A small GAN, trained from scratch: 2.82M parameters.
Rows from block 6 of the discriminator, named by matrix and row number. Rows with one number belong to one channel. Each number is 50 + 12 x the weight over its row's rms, rounded and kept within 0 to 99. All counts start at 0.
# convs0: first 3x3 conv, stride 2 (discriminator.blocks.6.convs.0.weight, 192x96x3x3), inputs 16-31, a 3x3 kernel for each
# convs1: second 3x3 conv (discriminator.blocks.6.convs.1.weight, 192x192x3x3, transposed), outputs 16-31, a 3x3 kernel for each
convs0.22:56 52 43 50 45 44 56 51 43 51 51 49 48 40 49 49 48 44 55 51 55 61 51 51 45 42 43 38 38 31 37 40 31 37 31 36 68 62 56 63 59 61 67 61 61 54 51 51 54 41 38 44 36 40 64 60 63 69 59 69 65 68 64 51 51 49 59 49 54 54 47 54 61 55 49 50 46 47 53 47 54 62 58 51 53 53 46 67 58 63 58 46 51 45 34 33 37 39 36 55 50 58 45 38 46 52 52 52 47 45 38 42 40 40 39 40 39 76 74 68 61 46 39 63 63 64 52 46 41 45 42 45 34 35 37 76 70 63 79 69 63 68 64 62
convs1.22:56 54 55 58 56 57 58 56 57 63 61 60 61 59 61 65 63 66 64 66 68 60 60 63 55 53 56 62 60 64 62 61 62 60 59 60 57 58 57 56 56 56 63 66 66 59 59 60 63 62 61 57 55 52 66 64 66 66 64 66 65 62 63 58 59 60 60 58 56 66 67 63 62 61 61 66 65 65 55 59 57 50 44 48 48 44 47 48 44 46 57 56 55 58 57 55 58 57 55 62 63 63 64 66 64 57 61 58 63 59 60 62 58 57 72 69 68 61 59 63 56 57 61 53 57 59 62 57 57 60 55 54 63 59 59 61 60 59 62 61 59 59 57 55
convs0.23:42 39 35 35 35 28 52 50 38 63 54 57 43 40 39 52 51 48 65 69 68 76 70 71 67 62 65 43 42 38 48 45 37 55 55 45 45 38 38 52 40 42 48 42 41 61 65 67 50 59 60 48 53 50 47 43 51 45 40 46 45 40 46 49 44 47 51 47 54 61 53 55 51 52 53 49 45 52 52 52 51 38 32 34 42 41 35 68 63 57 53 46 53 49 37 48 63 68 63 57 57 58 61 59 56 69 66 66 61 56 56 63 56 58 61 66 64 56 43 44 39 37 33 65 63 64 61 60 62 60 53 58 60 59 61 68 66 70 64 67 58 60 60 56
convs1.23:54 55 55 59 59 58 58 59 59 64 60 66 60 57 63 61 60 65 66 59 61 59 59 60 69 64 67 65 67 68 57 58 58 59 64 63 64 62 63 53 50 54 57 59 61 62 60 60 64 65 63 61 59 60 73 74 68 70 68 65 61 60 57 53 59 63 53 46 48 65 62 62 61 59 60 57 58 56 59 65 66 48 49 49 52 52 50 49 48 47 53 57 55 49 53 52 51 56 57 65 64 63 62 63 60 56 66 65 61 62 63 51 47 49 60 58 57 52 53 57 45 46 50 60 61 62 60 58 62 59 59 62 55 56 60 59 61 62 59 60 62 55 59 62
convs0.24:39 33 32 51 53 54 44 40 41 54 49 47 55 55 58 51 43 49 73 67 70 66 68 63 67 70 71 55 50 42 53 46 51 50 50 49 50 50 49 52 47 45 48 48 49 57 65 64 47 54 58 50 57 51 55 41 42 58 43 44 51 41 38 60 57 65 61 55 64 64 66 61 66 65 71 48 54 59 49 50 55 40 45 44 46 44 51 51 48 52 47 53 50 57 60 51 51 50 55 70 79 73 76 83 78 77 81 83 67 70 72 62 57 64 61 68 66 50 51 51 48 42 46 65 68 70 48 45 43 50 47 46 62 56 50 51 46 53 39 49 47 41 48 56
convs1.24:60 61 61 58 59 59 58 60 61 49 48 55 51 56 62 50 57 65 51 59 60 59 57 60 58 58 60 59 59 57 61 62 60 58 57 56 57 53 54 62 60 60 61 57 58 58 62 63 59 59 63 63 64 64 64 62 57 64 64 61 60 63 59 57 57 60 63 63 57 59 59 56 58 63 60 47 51 53 52 60 64 51 52 51 49 51 49 52 53 51 57 59 59 56 58 59 56 58 58 63 66 64 53 56 59 52 61 65 58 61 62 61 64 63 54 56 54 60 62 63 58 58 59 56 56 56 50 54 55 53 57 60 57 61 63 64 63 66 64 65 69 66 67 69
convs0.25:41 39 41 38 40 48 41 37 41 44 44 52 44 39 53 51 44 41 63 61 60 60 53 57 63 62 70 54 59 70 49 42 43 58 66 68 45 51 41 50 50 44 47 59 58 65 58 62 56 54 60 51 49 48 51 70 65 50 62 65 48 61 67 56 56 54 56 55 62 59 63 66 60 55 55 56 47 48 45 37 41 50 45 56 39 34 34 52 44 47 51 44 42 44 46 38 54 37 43 60 58 65 58 63 57 68 68 70 53 60 64 51 44 50 53 49 56 79 69 74 55 60 56 58 49 44 58 60 59 48 47 49 66 67 67 71 61 61 63 53 55 52 47 48
convs1.25:56 56 58 55 54 57 56 56 60 63 62 60 60 63 61 60 63 63 63 57 65 64 55 65 63 55 63 53 53 55 55 54 55 58 58 58 59 59 55 60 60 57 62 62 59 64 62 65 65 60 65 66 63 65 67 64 62 68 65 66 67 63 64 57 59 58 60 62 56 62 64 62 64 61 64 58 53 58 58 56 62 48 47 48 48 46 48 49 46 49 56 54 55 58 55 59 59 56 59 64 61 65 55 50 57 52 49 56 59 60 57 59 60 57 61 62 59 60 62 63 59 61 60 57 59 59 63 61 63 61 60 61 61 60 61 61 58 63 61 59 66 62 59 64
convs0.26:47 47 41 50 46 45 46 41 46 53 48 41 34 33 42 40 41 41 64 57 63 48 46 55 56 60 60 45 43 41 47 47 40 45 47 49 59 49 48 63 58 58 58 59 56 48 55 67 59 62 68 59 66 69 63 57 66 66 64 61 63 57 62 40 34 37 35 33 41 40 36 35 54 58 61 55 66 66 59 68 69 42 40 33 45 47 44 44 46 49 44 50 46 56 58 54 54 48 51 49 48 49 43 44 50 45 47 46 48 55 44 53 53 47 45 54 49 54 62 70 56 68 62 53 58 48 52 49 51 42 50 40 44 44 42 67 80 80 71 75 79 72 75 67
convs1.26:60 57 59 62 58 58 64 61 62 67 62 62 65 60 61 63 59 58 59 56 57 62 58 59 61 57 60 54 55 56 56 59 60 56 60 61 64 62 63 58 58 63 49 51 57 64 61 61 68 64 67 64 62 63 63 65 67 60 62 62 62 60 58 54 58 58 60 59 54 60 61 61 59 56 56 62 59 60 56 53 53 51 49 45 50 45 43 49 43 45 62 61 56 63 62 59 62 63 61 59 60 60 61 64 62 53 58 57 64 64 59 62 59 56 61 56 58 60 60 60 63 63 64 69 70 71 67 61 59 66 60 59 61 54 53 57 55 54 53 54 54 50 53 52
convs0.27:63 71 65 47 54 48 68 79 75 71 65 65 55 57 55 63 67 64 59 54 56 66 73 74 66 65 63 57 50 50 74 74 78 66 69 72 57 52 61 53 45 45 49 42 37 55 54 55 59 57 59 49 56 47 57 38 43 57 49 44 53 46 39 50 52 55 58 55 56 56 53 52 59 63 62 51 55 53 52 60 57 65 61 59 59 52 51 54 55 58 72 76 78 34 45 43 63 78 77 54 57 58 58 52 56 60 64 68 48 45 44 62 71 61 64 62 56 55 54 65 43 44 49 52 65 64 65 55 57 66 63 63 67 61 59 62 58 60 54 55 56 59 66 59
convs1.27:50 51 46 62 64 58 65 66 60 62 65 68 61 59 64 67 68 72 57 60 53 56 69 62 68 72 66 68 64 64 60 58 57 67 66 65 68 69 70 52 49 50 66 65 69 59 56 57 65 68 62 55 55 55 65 60 59 61 55 57 56 53 56 60 59 66 47 40 47 64 61 65 57 59 57 63 68 65 59 68 66 51 47 46 56 55 53 51 45 44 63 66 68 53 53 55 59 63 67 54 58 53 63 69 64 59 72 69 59 60 64 43 40 44 60 57 57 63 64 66 47 49 50 58 58 60 63 66 69 64 64 68 66 69 72 62 66 69 56 54 60 65 67 70
convs0.28:45 46 37 56 58 47 56 61 55 53 45 48 44 42 40 55 51 51 65 66 69 70 71 77 58 58 65 56 54 54 61 68 69 49 54 60 41 34 39 41 34 33 41 30 28 58 63 60 57 59 65 61 61 61 47 39 33 50 41 38 53 39 34 42 40 45 44 38 46 47 47 47 62 62 56 51 49 51 59 57 53 41 33 36 44 47 50 52 51 56 61 59 68 53 51 56 64 71 73 61 57 62 54 54 58 61 62 65 52 58 61 57 65 66 55 54 54 54 60 64 50 55 53 56 62 68 62 64 64 55 67 70 53 55 58 72 67 68 69 70 63 73 71 67
convs1.28:64 63 60 67 66 63 71 70 66 70 65 75 65 61 68 66 61 67 53 59 57 56 66 61 69 73 72 58 59 61 58 59 59 62 68 67 69 70 70 51 52 59 53 57 63 60 61 59 67 70 67 62 63 62 68 68 64 67 62 58 65 63 56 54 55 61 52 47 53 67 65 68 57 60 59 60 65 63 56 70 68 48 49 41 52 52 43 47 45 40 55 62 60 52 56 54 56 65 65 61 65 62 64 68 66 53 69 70 59 60 63 51 52 54 64 62 60 59 63 67 55 56 59 68 68 68 64 65 64 64 65 65 63 65 65 53 61 61 51 54 57 50 56 58
convs0.29:47 46 46 51 50 53 47 47 48 29 26 29 41 41 36 34 39 46 57 55 64 54 60 60 58 66 65 49 47 39 58 54 57 52 51 47 50 38 33 52 42 39 53 41 45 75 69 78 71 70 72 69 74 74 49 54 56 53 58 59 51 58 58 46 45 43 49 42 45 39 45 42 73 68 74 71 72 71 68 70 64 31 26 23 41 39 33 33 36 34 55 55 54 56 62 62 58 57 55 55 62 59 59 59 64 48 51 49 65 61 61 61 63 66 61 64 60 51 58 51 58 64 62 58 55 57 54 61 67 62 72 70 52 67 57 68 69 76 69 69 71 68 61 65
convs1.29:63 59 61 61 59 61 65 63 64 62 57 57 63 62 59 60 56 57 50 60 58 60 59 60 62 63 61 54 57 59 59 65 66 56 61 62 57 57 60 59 58 61 45 47 51 65 63 61 66 63 67 68 65 66 63 62 64 63 62 61 65 62 58 50 55 53 66 68 58 59 59 57 60 61 60 52 57 60 55 58 57 51 51 43 49 45 42 51 48 47 61 62 56 65 65 60 62 63 58 60 63 60 50 58 60 50 61 61 54 54 57 62 63 62 54 51 51 58 59 60 65 63 63 70 67 69 64 63 58 64 59 58 59 54 51 60 58 56 58 58 55 53 56 54
convs0.30:37 43 36 32 42 41 45 58 44 37 39 39 41 46 39 39 46 40 38 54 57 50 61 63 50 57 56 50 53 45 53 53 53 53 56 50 64 51 52 54 54 51 53 45 45 54 62 67 47 60 56 53 60 62 48 49 40 51 45 41 54 51 52 69 69 71 71 65 63 64 62 64 63 76 73 60 62 62 56 64 65 55 54 57 58 62 59 46 53 44 44 71 67 68 76 78 56 75 68 44 57 53 54 61 55 55 62 63 52 59 65 52 63 58 59 62 58 34 55 59 50 56 54 50 63 64 41 53 54 48 52 53 42 51 46 50 63 63 42 55 54 42 59 61
convs1.30:62 68 65 63 67 65 61 66 63 50 43 56 54 48 61 57 51 64 42 66 53 52 68 54 61 71 61 62 66 62 57 58 56 63 64 62 61 50 55 58 48 53 58 48 54 57 62 57 50 53 48 53 53 49 58 63 54 61 63 59 63 69 60 54 55 58 52 55 51 56 59 52 61 68 61 51 59 53 50 64 55 52 53 45 45 45 40 50 50 43 59 61 55 55 53 51 57 57 52 68 77 66 57 67 58 54 69 55 57 58 62 57 56 58 58 58 60 58 55 59 52 50 53 53 47 54 50 50 51 54 51 54 54 53 55 74 74 65 70 68 62 72 76 66
convs0.31:42 39 29 33 31 26 53 58 47 51 39 40 36 30 31 43 47 45 50 41 50 61 68 68 50 48 38 35 32 29 42 46 47 33 34 32 61 57 55 60 63 62 55 57 53 45 50 46 43 43 46 43 46 37 56 45 47 61 53 55 63 58 46 50 52 55 48 48 53 58 53 52 51 56 58 51 39 47 51 61 59 49 49 48 47 46 45 66 58 59 51 63 63 51 40 44 56 72 79 35 41 41 40 38 42 43 45 48 39 39 40 52 54 55 51 45 43 49 46 58 53 40 42 65 74 75 45 40 48 48 52 48 31 32 24 74 62 62 69 59 61 68 65 69
convs1.31:56 57 55 59 60 57 59 60 57 68 63 67 63 57 61 66 60 66 51 56 51 50 61 57 63 67 63 60 61 62 55 54 54 60 63 63 67 66 68 52 47 52 59 58 62 62 61 60 65 69 65 54 54 54 63 65 64 59 58 59 62 60 58 53 55 63 48 44 46 63 63 62 60 60 58 60 63 61 58 68 68 44 44 45 46 45 47 44 40 41 59 59 55 52 51 50 59 60 59 64 66 59 62 68 63 56 70 66 61 59 63 51 47 46 63 61 60 53 51 53 46 44 47 62 61 64 64 61 60 60 56 56 59 58 57 64 62 59 57 54 56 58 61 59
convs0.32:59 64 64 63 63 59 54 52 65 48 52 56 52 59 59 53 53 60 49 42 43 44 58 52 46 40 50 48 58 55 47 58 58 32 42 59 60 67 66 57 58 62 69 65 72 60 54 48 56 55 45 62 54 48 58 71 76 69 76 76 73 78 83 48 57 55 48 49 42 54 50 51 59 52 52 52 53 53 57 57 54 56 49 49 57 56 58 51 58 56 60 61 51 67 67 70 54 50 47 50 42 48 41 35 39 26 25 26 46 31 37 37 45 46 36 33 37 50 41 38 80 78 91 42 39 47 56 46 42 59 67 61 50 47 50 64 50 54 69 66 63 62 60 58
convs1.32:54 47 53 51 44 51 57 52 55 57 62 61 59 62 59 61 63 63 64 58 64 54 46 54 58 49 55 65 62 68 66 62 70 63 57 63 49 53 56 64 70 70 46 50 51 65 62 67 57 49 56 63 59 56 67 60 70 63 55 63 67 62 68 56 53 53 55 64 52 51 55 50 62 59 64 61 49 57 67 55 62 53 42 50 45 38 43 54 46 54 59 51 60 62 51 64 62 57 66 60 59 62 60 53 60 66 57 61 56 61 51 67 72 64 50 53 43 69 65 62 45 44 42 53 53 53 58 56 55 61 57 59 66 63 66 58 48 57 58 48 56 57 48 55
convs0.33:43 45 54 48 37 50 39 35 44 47 52 61 46 51 55 43 42 56 46 33 37 42 33 38 37 40 44 53 45 55 48 41 48 44 47 52 55 63 62 63 64 66 63 77 73 43 45 47 46 48 50 43 43 46 55 79 79 56 75 78 55 83 85 51 53 49 51 55 59 51 54 57 46 48 53 52 55 58 47 47 54 53 53 54 47 48 45 53 44 48 50 38 40 36 35 32 41 31 30 53 36 43 44 42 35 34 32 32 40 31 31 44 32 34 31 29 27 71 63 61 53 63 58 46 45 38 48 39 47 44 36 47 45 44 51 48 57 57 53 66 63 53 56 57
convs1.33:53 46 56 52 47 56 53 49 56 60 60 55 61 60 54 63 61 58 68 57 70 63 51 65 60 51 62 65 60 67 65 61 65 66 61 65 54 57 54 55 58 57 51 57 57 67 58 66 69 58 68 62 53 58 65 59 67 65 58 67 65 59 66 66 63 57 62 64 49 63 65 56 67 60 67 66 57 69 58 51 59 54 44 57 52 44 57 54 46 59 63 51 58 67 53 62 68 57 62 66 60 66 65 58 64 59 53 58 64 64 54 63 64 56 61 60 55 67 61 60 58 56 53 59 58 57 59 50 57 61 49 57 63 52 60 60 48 59 63 52 63 65 53 62
convs0.34:47 55 59 50 52 56 59 55 60 46 63 59 48 55 55 46 55 51 34 34 39 40 35 34 48 36 38 39 47 52 39 40 44 58 61 65 67 74 73 67 81 71 72 88 83 35 47 44 43 42 44 39 46 51 62 84 81 62 83 84 63 81 84 52 55 53 64 68 65 63 64 69 42 47 46 36 39 43 38 37 38 62 51 57 56 59 54 66 62 56 53 47 60 39 53 48 52 49 45 46 46 48 54 48 49 44 52 45 42 42 45 49 43 45 47 48 49 52 60 56 60 67 72 45 37 36 52 52 53 59 52 54 61 64 71 44 41 52 39 42 52 34 43 41
convs1.34:52 46 56 48 40 50 46 40 48 55 63 62 56 64 64 57 62 62 58 54 62 56 49 61 53 47 59 65 61 69 66 61 67 60 56 63 52 63 56 59 69 62 60 69 66 57 53 60 56 46 54 58 48 53 63 55 63 59 54 66 59 57 64 56 59 62 52 60 54 56 60 58 58 53 60 60 50 57 64 53 60 54 47 57 50 45 54 49 45 53 65 56 67 66 56 70 67 57 65 58 51 56 56 45 49 57 46 55 65 69 62 60 65 60 57 59 54 60 63 63 47 50 50 44 44 46 63 56 64 65 59 66 67 61 66 69 58 72 65 56 74 69 59 71
convs0.35:45 47 44 42 46 47 43 43 43 56 53 51 50 47 51 49 50 52 53 49 46 53 46 39 48 37 41 48 44 40 48 45 36 41 37 29 66 64 68 73 67 69 71 65 68 54 52 42 46 39 38 47 39 38 65 68 75 66 71 77 65 70 78 56 55 52 49 45 50 49 49 50 51 48 46 47 44 37 49 46 43 48 45 46 45 42 45 49 45 43 50 45 35 37 39 34 40 37 36 57 48 48 48 41 40 48 38 38 48 37 34 32 30 27 33 27 29 60 59 49 39 37 34 60 57 58 39 42 32 35 37 29 29 25 29 62 63 60 58 55 59 66 62 64
convs1.35:58 52 54 55 52 53 59 54 54 61 59 58 59 57 58 62 60 59 69 63 69 68 62 69 65 59 66 61 59 64 61 60 62 64 62 66 55 60 59 56 60 60 55 62 62 71 65 66 74 69 68 64 57 56 62 57 63 61 57 61 64 60 63 54 55 54 60 59 56 63 66 61 72 67 71 73 68 71 62 58 63 53 45 50 53 46 51 54 48 53 59 54 56 60 56 59 64 59 63 67 65 67 73 70 70 62 59 60 59 55 51 58 53 51 65 63 62 58 54 55 55 54 55 51 54 57 60 54 54 61 57 57 61 57 58 55 51 54 57 53 58 57 53 58
convs0.36:59 75 67 67 66 60 70 83 75 55 61 57 51 48 46 56 61 61 62 67 59 69 75 69 57 51 52 71 74 64 75 79 67 68 64 57 54 51 53 43 40 39 46 44 38 50 47 53 52 50 54 50 38 40 67 55 50 64 61 57 69 63 49 54 55 55 53 52 57 53 51 51 50 45 47 47 48 50 45 39 41 58 62 62 57 51 52 62 62 63 64 69 76 51 51 56 60 64 63 66 64 66 58 54 59 52 60 50 58 56 55 72 68 67 65 63 52 46 55 57 55 57 53 56 61 64 68 70 60 71 71 67 63 61 62 50 43 43 42 40 45 54 52 60
convs1.36:44 42 42 68 72 65 70 71 67 53 60 64 52 54 63 58 66 73 40 46 47 44 70 62 61 72 67 63 60 61 59 57 59 66 66 66 70 72 68 52 45 41 68 65 63 52 49 52 67 73 66 49 51 48 59 54 54 54 48 53 47 52 56 62 59 64 43 39 49 60 58 66 47 45 44 65 74 67 64 73 70 45 36 46 58 58 58 56 51 50 69 68 79 54 51 57 71 73 77 49 47 46 67 74 69 70 81 78 56 55 60 33 34 39 60 58 61 70 72 70 46 50 50 54 56 49 53 56 62 61 62 69 70 75 76 57 57 65 51 44 52 71 72 79
convs0.37:46 47 46 53 56 56 60 61 59 58 54 56 48 51 49 58 56 53 63 65 63 57 72 70 53 58 56 53 48 46 58 64 56 49 46 51 37 29 32 38 33 32 44 23 25 59 65 71 48 53 60 53 63 68 40 32 35 43 38 30 48 38 28 39 42 39 41 43 47 39 45 41 51 54 57 43 47 49 49 53 56 46 34 31 57 53 58 63 62 59 45 49 51 65 64 66 61 73 73 48 56 59 54 58 55 47 57 59 59 62 57 60 70 62 54 59 60 47 47 49 68 71 72 58 71 72 58 63 56 69 74 68 54 64 54 59 62 63 59 62 60 57 61 61
convs1.37:65 66 65 65 66 61 67 70 64 63 56 73 61 55 69 60 52 64 51 56 53 56 64 56 72 75 72 64 66 64 57 60 60 66 73 72 80 75 76 64 56 64 59 54 59 57 59 54 62 68 63 57 61 60 66 66 67 62 58 58 54 54 50 51 53 56 47 45 48 57 59 55 54 58 52 61 65 60 55 67 63 39 43 40 42 44 38 40 41 37 57 62 57 49 53 49 57 66 64 56 66 60 62 71 66 55 78 76 63 66 63 50 48 51 52 48 46 59 58 64 47 46 54 60 62 69 56 60 60 61 65 64 59 61 56 59 61 59 55 53 52 54 58 56
convs0.38:43 38 26 46 47 37 40 38 42 30 25 16 46 47 38 37 45 34 52 55 63 50 43 56 57 66 71 48 52 44 42 46 43 44 53 57 48 47 44 41 43 39 40 39 39 72 70 65 64 58 66 65 59 63 57 59 67 60 64 65 59 65 65 50 53 52 52 51 52 50 55 53 69 64 67 72 59 66 60 49 51 37 30 27 43 30 23 42 30 35 48 35 37 67 58 59 56 35 39 71 64 60 72 72 75 61 63 61 65 68 69 67 60 68 69 64 75 57 43 44 55 49 36 60 43 48 52 57 63 61 68 66 54 66 64 66 55 65 55 52 58 50 45 48
convs1.38:63 61 64 62 59 65 65 63 67 58 55 53 57 58 57 57 58 60 53 60 63 62 57 62 64 59 61 51 54 53 53 57 56 53 55 53 54 56 56 61 63 61 55 58 57 63 60 61 61 55 61 66 62 63 64 63 62 66 64 65 67 65 61 58 62 61 66 70 58 61 64 56 62 62 65 47 49 55 57 60 62 46 46 43 46 43 43 47 45 47 54 53 51 57 54 55 57 57 54 65 62 65 53 51 59 53 56 63 51 55 54 59 64 60 52 53 51 54 55 56 60 62 60 62 62 60 57 57 55 55 54 57 57 54 53 59 57 56 58 58 59 61 60 58
convs0.39:53 53 53 57 57 65 50 49 53 74 73 74 66 67 67 67 66 59 77 76 71 69 65 64 75 73 68 75 70 70 60 59 63 77 73 66 55 50 50 55 53 56 60 48 53 50 51 51 47 45 47 46 46 45 50 48 47 50 40 34 52 46 34 62 58 66 68 60 63 66 63 66 50 44 52 42 40 41 43 44 42 46 48 53 51 57 62 56 49 52 38 42 48 48 42 49 37 43 41 77 69 73 77 72 69 78 78 76 68 63 70 65 61 63 68 73 71 56 53 57 50 57 60 50 51 48 78 71 66 74 60 58 86 73 68 44 40 44 38 49 49 41 38 42
convs1.39:54 60 58 56 59 59 57 61 62 49 53 55 52 57 61 53 59 63 60 61 64 62 61 64 56 59 61 62 61 63 60 59 62 59 59 62 61 59 57 62 60 57 65 63 63 57 59 63 58 59 63 57 58 60 58 60 54 61 62 56 51 56 55 63 62 62 62 61 60 59 58 60 56 59 58 58 61 62 50 56 60 51 51 50 50 49 48 51 51 52 64 66 71 59 61 69 64 66 70 57 57 56 59 59 60 54 57 61 55 59 60 56 58 58 55 56 54 65 67 64 60 64 63 57 60 56 46 51 54 53 57 61 59 63 66 63 65 72 64 66 76 69 71 82
convs0.40:69 73 86 73 77 78 71 71 72 54 66 72 63 77 78 58 67 73 38 51 46 40 49 46 49 56 51 40 53 64 39 57 63 54 58 68 61 64 60 63 62 68 63 70 71 45 36 37 64 50 56 56 51 48 55 57 58 60 58 56 54 62 62 49 55 50 55 57 57 53 55 56 44 39 37 57 54 48 55 53 47 51 63 63 42 51 55 44 51 50 48 41 46 57 59 54 49 51 50 49 60 62 56 69 67 57 64 55 37 46 48 51 53 60 44 45 53 53 56 58 60 62 63 32 35 35 42 52 53 45 54 53 43 53 58 36 34 32 53 56 50 48 50 50
convs1.40:60 55 58 53 48 50 64 61 62 49 56 58 53 64 63 52 62 62 68 62 69 63 56 64 62 57 69 67 64 67 68 64 69 68 62 68 54 63 55 64 67 60 58 64 52 63 61 69 51 47 57 56 55 59 64 58 63 65 57 66 68 62 72 55 58 55 64 68 57 48 53 56 68 64 66 55 53 58 55 56 62 57 49 58 49 46 52 57 51 60 59 56 66 61 58 70 64 59 70 68 63 69 52 49 58 58 58 70 59 59 60 71 75 70 51 54 48 63 68 60 51 55 49 48 53 48 52 55 60 55 59 65 63 64 68 67 61 74 63 57 71 70 60 76
convs0.41:72 80 87 70 75 79 65 64 75 62 74 76 72 72 78 64 72 75 49 48 47 56 56 48 55 61 55 50 51 60 53 53 53 60 59 65 50 49 53 49 47 50 59 56 61 56 54 54 65 66 66 65 69 63 44 56 51 46 51 47 47 44 49 44 43 43 47 54 46 45 48 55 48 50 53 63 64 61 59 63 65 59 59 66 59 64 68 52 55 59 55 49 52 56 62 62 51 45 51 56 46 51 60 64 58 53 54 49 38 44 44 57 50 54 55 51 48 58 64 60 68 78 81 49 50 49 43 41 48 41 46 43 54 52 48 47 48 52 50 55 60 49 52 53
convs1.41:53 49 50 47 42 43 54 52 51 59 61 65 55 60 61 55 60 62 74 60 68 63 52 59 66 56 61 72 68 69 70 68 70 68 62 66 56 57 55 65 67 67 57 57 54 61 57 60 58 52 57 64 63 61 69 61 65 60 51 55 63 54 58 53 50 51 65 64 57 49 44 49 59 55 58 59 55 60 60 56 58 58 47 55 46 39 44 57 49 55 63 61 67 57 54 61 63 61 67 55 53 53 58 56 60 58 59 58 59 58 52 67 68 64 50 47 43 56 59 58 52 52 51 57 58 58 56 60 62 54 59 62 62 67 70 65 62 70 56 53 60 62 58 67
convs0.42:65 64 72 58 69 68 55 60 66 74 81 78 69 77 73 67 69 68 73 72 69 67 60 65 79 77 81 70 71 74 66 58 67 66 71 72 47 54 52 58 59 55 46 46 57 54 54 47 47 43 43 50 50 47 49 47 49 47 49 47 45 41 44 61 65 61 63 67 60 65 69 66 44 42 43 43 36 39 50 47 44 47 46 49 57 57 63 51 47 56 39 29 31 48 46 41 45 37 41 76 78 74 77 74 69 84 78 80 63 59 63 66 56 61 66 68 64 61 47 61 44 42 51 49 46 46 70 71 63 64 56 56 81 77 73 47 42 47 46 40 44 40 39 45
convs1.42:53 56 56 56 58 58 58 61 61 53 58 61 53 60 64 54 64 67 61 60 66 61 60 64 60 58 62 64 63 63 61 59 61 62 61 63 65 62 55 62 60 53 69 66 63 57 58 63 59 60 64 58 58 62 60 59 55 62 61 58 52 56 59 62 62 62 58 57 56 61 58 60 55 57 59 56 59 61 53 57 62 53 51 51 54 53 53 53 53 54 64 64 72 61 63 71 64 67 73 59 59 62 57 58 62 54 53 60 57 62 62 53 56 57 59 60 59 65 68 66 60 66 64 56 59 56 48 54 57 56 61 65 61 66 69 63 61 71 66 66 77 69 70 82
convs0.43:49 37 43 49 49 47 54 51 51 77 69 66 69 64 59 79 60 61 78 69 65 71 61 56 63 62 63 74 65 60 66 64 63 66 63 59 61 62 64 62 59 63 61 56 53 56 47 52 46 42 42 44 46 45 50 46 43 52 50 35 54 47 42 60 66 67 65 66 58 64 60 60 54 52 48 47 39 45 41 44 40 55 50 55 56 55 62 60 53 62 42 37 42 54 48 54 43 39 44 84 82 74 77 74 74 77 75 77 72 71 70 67 65 60 71 69 69 49 44 51 41 42 47 61 61 61 70 61 53 64 54 54 66 59 58 48 44 46 46 47 50 43 50 54
convs1.43:58 62 60 60 63 62 61 64 63 48 52 57 50 57 63 52 60 65 59 62 64 64 62 64 60 60 64 61 61 61 61 61 62 60 61 63 62 59 59 60 58 56 66 62 62 57 62 63 60 63 64 59 60 61 59 60 54 64 64 57 55 61 58 63 63 63 61 58 58 62 58 58 57 61 60 58 61 63 55 61 66 50 51 50 49 51 50 49 51 52 59 62 67 58 60 66 62 64 68 58 59 57 59 61 61 57 60 64 59 62 63 56 58 58 55 57 55 65 65 64 59 61 60 57 57 54 46 52 56 54 58 63 59 63 67 62 64 70 64 67 74 68 71 79
convs0.44:37 33 35 40 32 36 44 36 38 56 46 53 58 51 50 61 54 49 69 69 63 64 60 52 70 58 55 60 47 50 56 47 50 57 50 50 52 54 52 51 51 49 46 46 43 54 53 54 47 52 50 47 51 42 47 53 41 43 45 37 48 38 32 68 66 63 67 68 62 77 76 71 54 58 55 47 53 45 46 48 43 48 47 53 44 52 51 53 57 61 44 50 51 52 52 53 43 48 45 72 74 71 79 79 73 79 81 81 77 69 74 72 62 65 74 74 72 45 40 51 43 44 38 56 55 55 61 50 48 58 49 39 68 50 52 42 47 47 40 44 44 42 45 53
convs1.44:59 62 62 60 63 63 59 62 63 46 46 55 48 54 62 49 57 65 51 61 61 59 60 61 59 61 62 60 59 57 60 59 57 58 58 56 58 56 56 61 57 57 64 61 61 56 60 60 55 58 58 61 60 59 64 64 58 67 67 63 60 64 61 60 60 64 58 58 55 59 60 56 57 62 61 51 54 56 54 62 63 50 51 49 49 50 48 48 49 49 58 59 60 56 58 59 59 60 59 59 62 60 54 56 56 53 59 62 58 61 64 58 61 59 54 57 55 63 63 63 57 59 58 53 52 49 49 53 55 54 58 61 58 63 64 64 65 67 66 67 71 68 69 71
convs0.45:60 69 63 59 57 61 50 59 56 52 46 45 51 51 51 52 46 44 39 38 44 33 35 43 29 32 33 55 52 54 45 41 42 50 48 47 71 68 58 73 65 66 79 68 72 59 59 58 67 69 64 54 61 61 61 50 55 62 54 49 61 48 53 71 64 65 66 65 63 59 57 57 63 62 59 69 65 64 67 67 65 73 67 71 71 76 74 63 68 65 39 50 42 61 66 62 63 59 65 47 51 51 45 48 51 45 51 43 51 58 55 49 45 48 46 46 49 52 60 65 58 58 54 56 56 50 46 54 56 43 44 42 46 53 53 44 52 50 50 49 43 57 61 51
convs1.45:55 58 61 49 53 56 51 55 59 51 49 52 54 56 60 57 58 61 49 59 58 45 44 44 47 44 49 58 58 57 66 66 65 62 61 59 48 52 47 63 65 59 54 55 51 56 58 60 44 45 51 56 56 54 58 57 55 58 60 61 63 65 64 56 61 60 65 73 60 59 66 55 61 59 63 42 40 46 52 45 48 49 50 46 43 45 41 49 48 46 55 55 58 57 58 61 60 60 60 68 67 69 47 45 51 48 48 51 58 59 60 75 80 76 64 67 61 52 50 47 58 54 50 41 39 40 46 45 52 45 46 57 52 51 58 68 68 70 71 72 74 74 75 74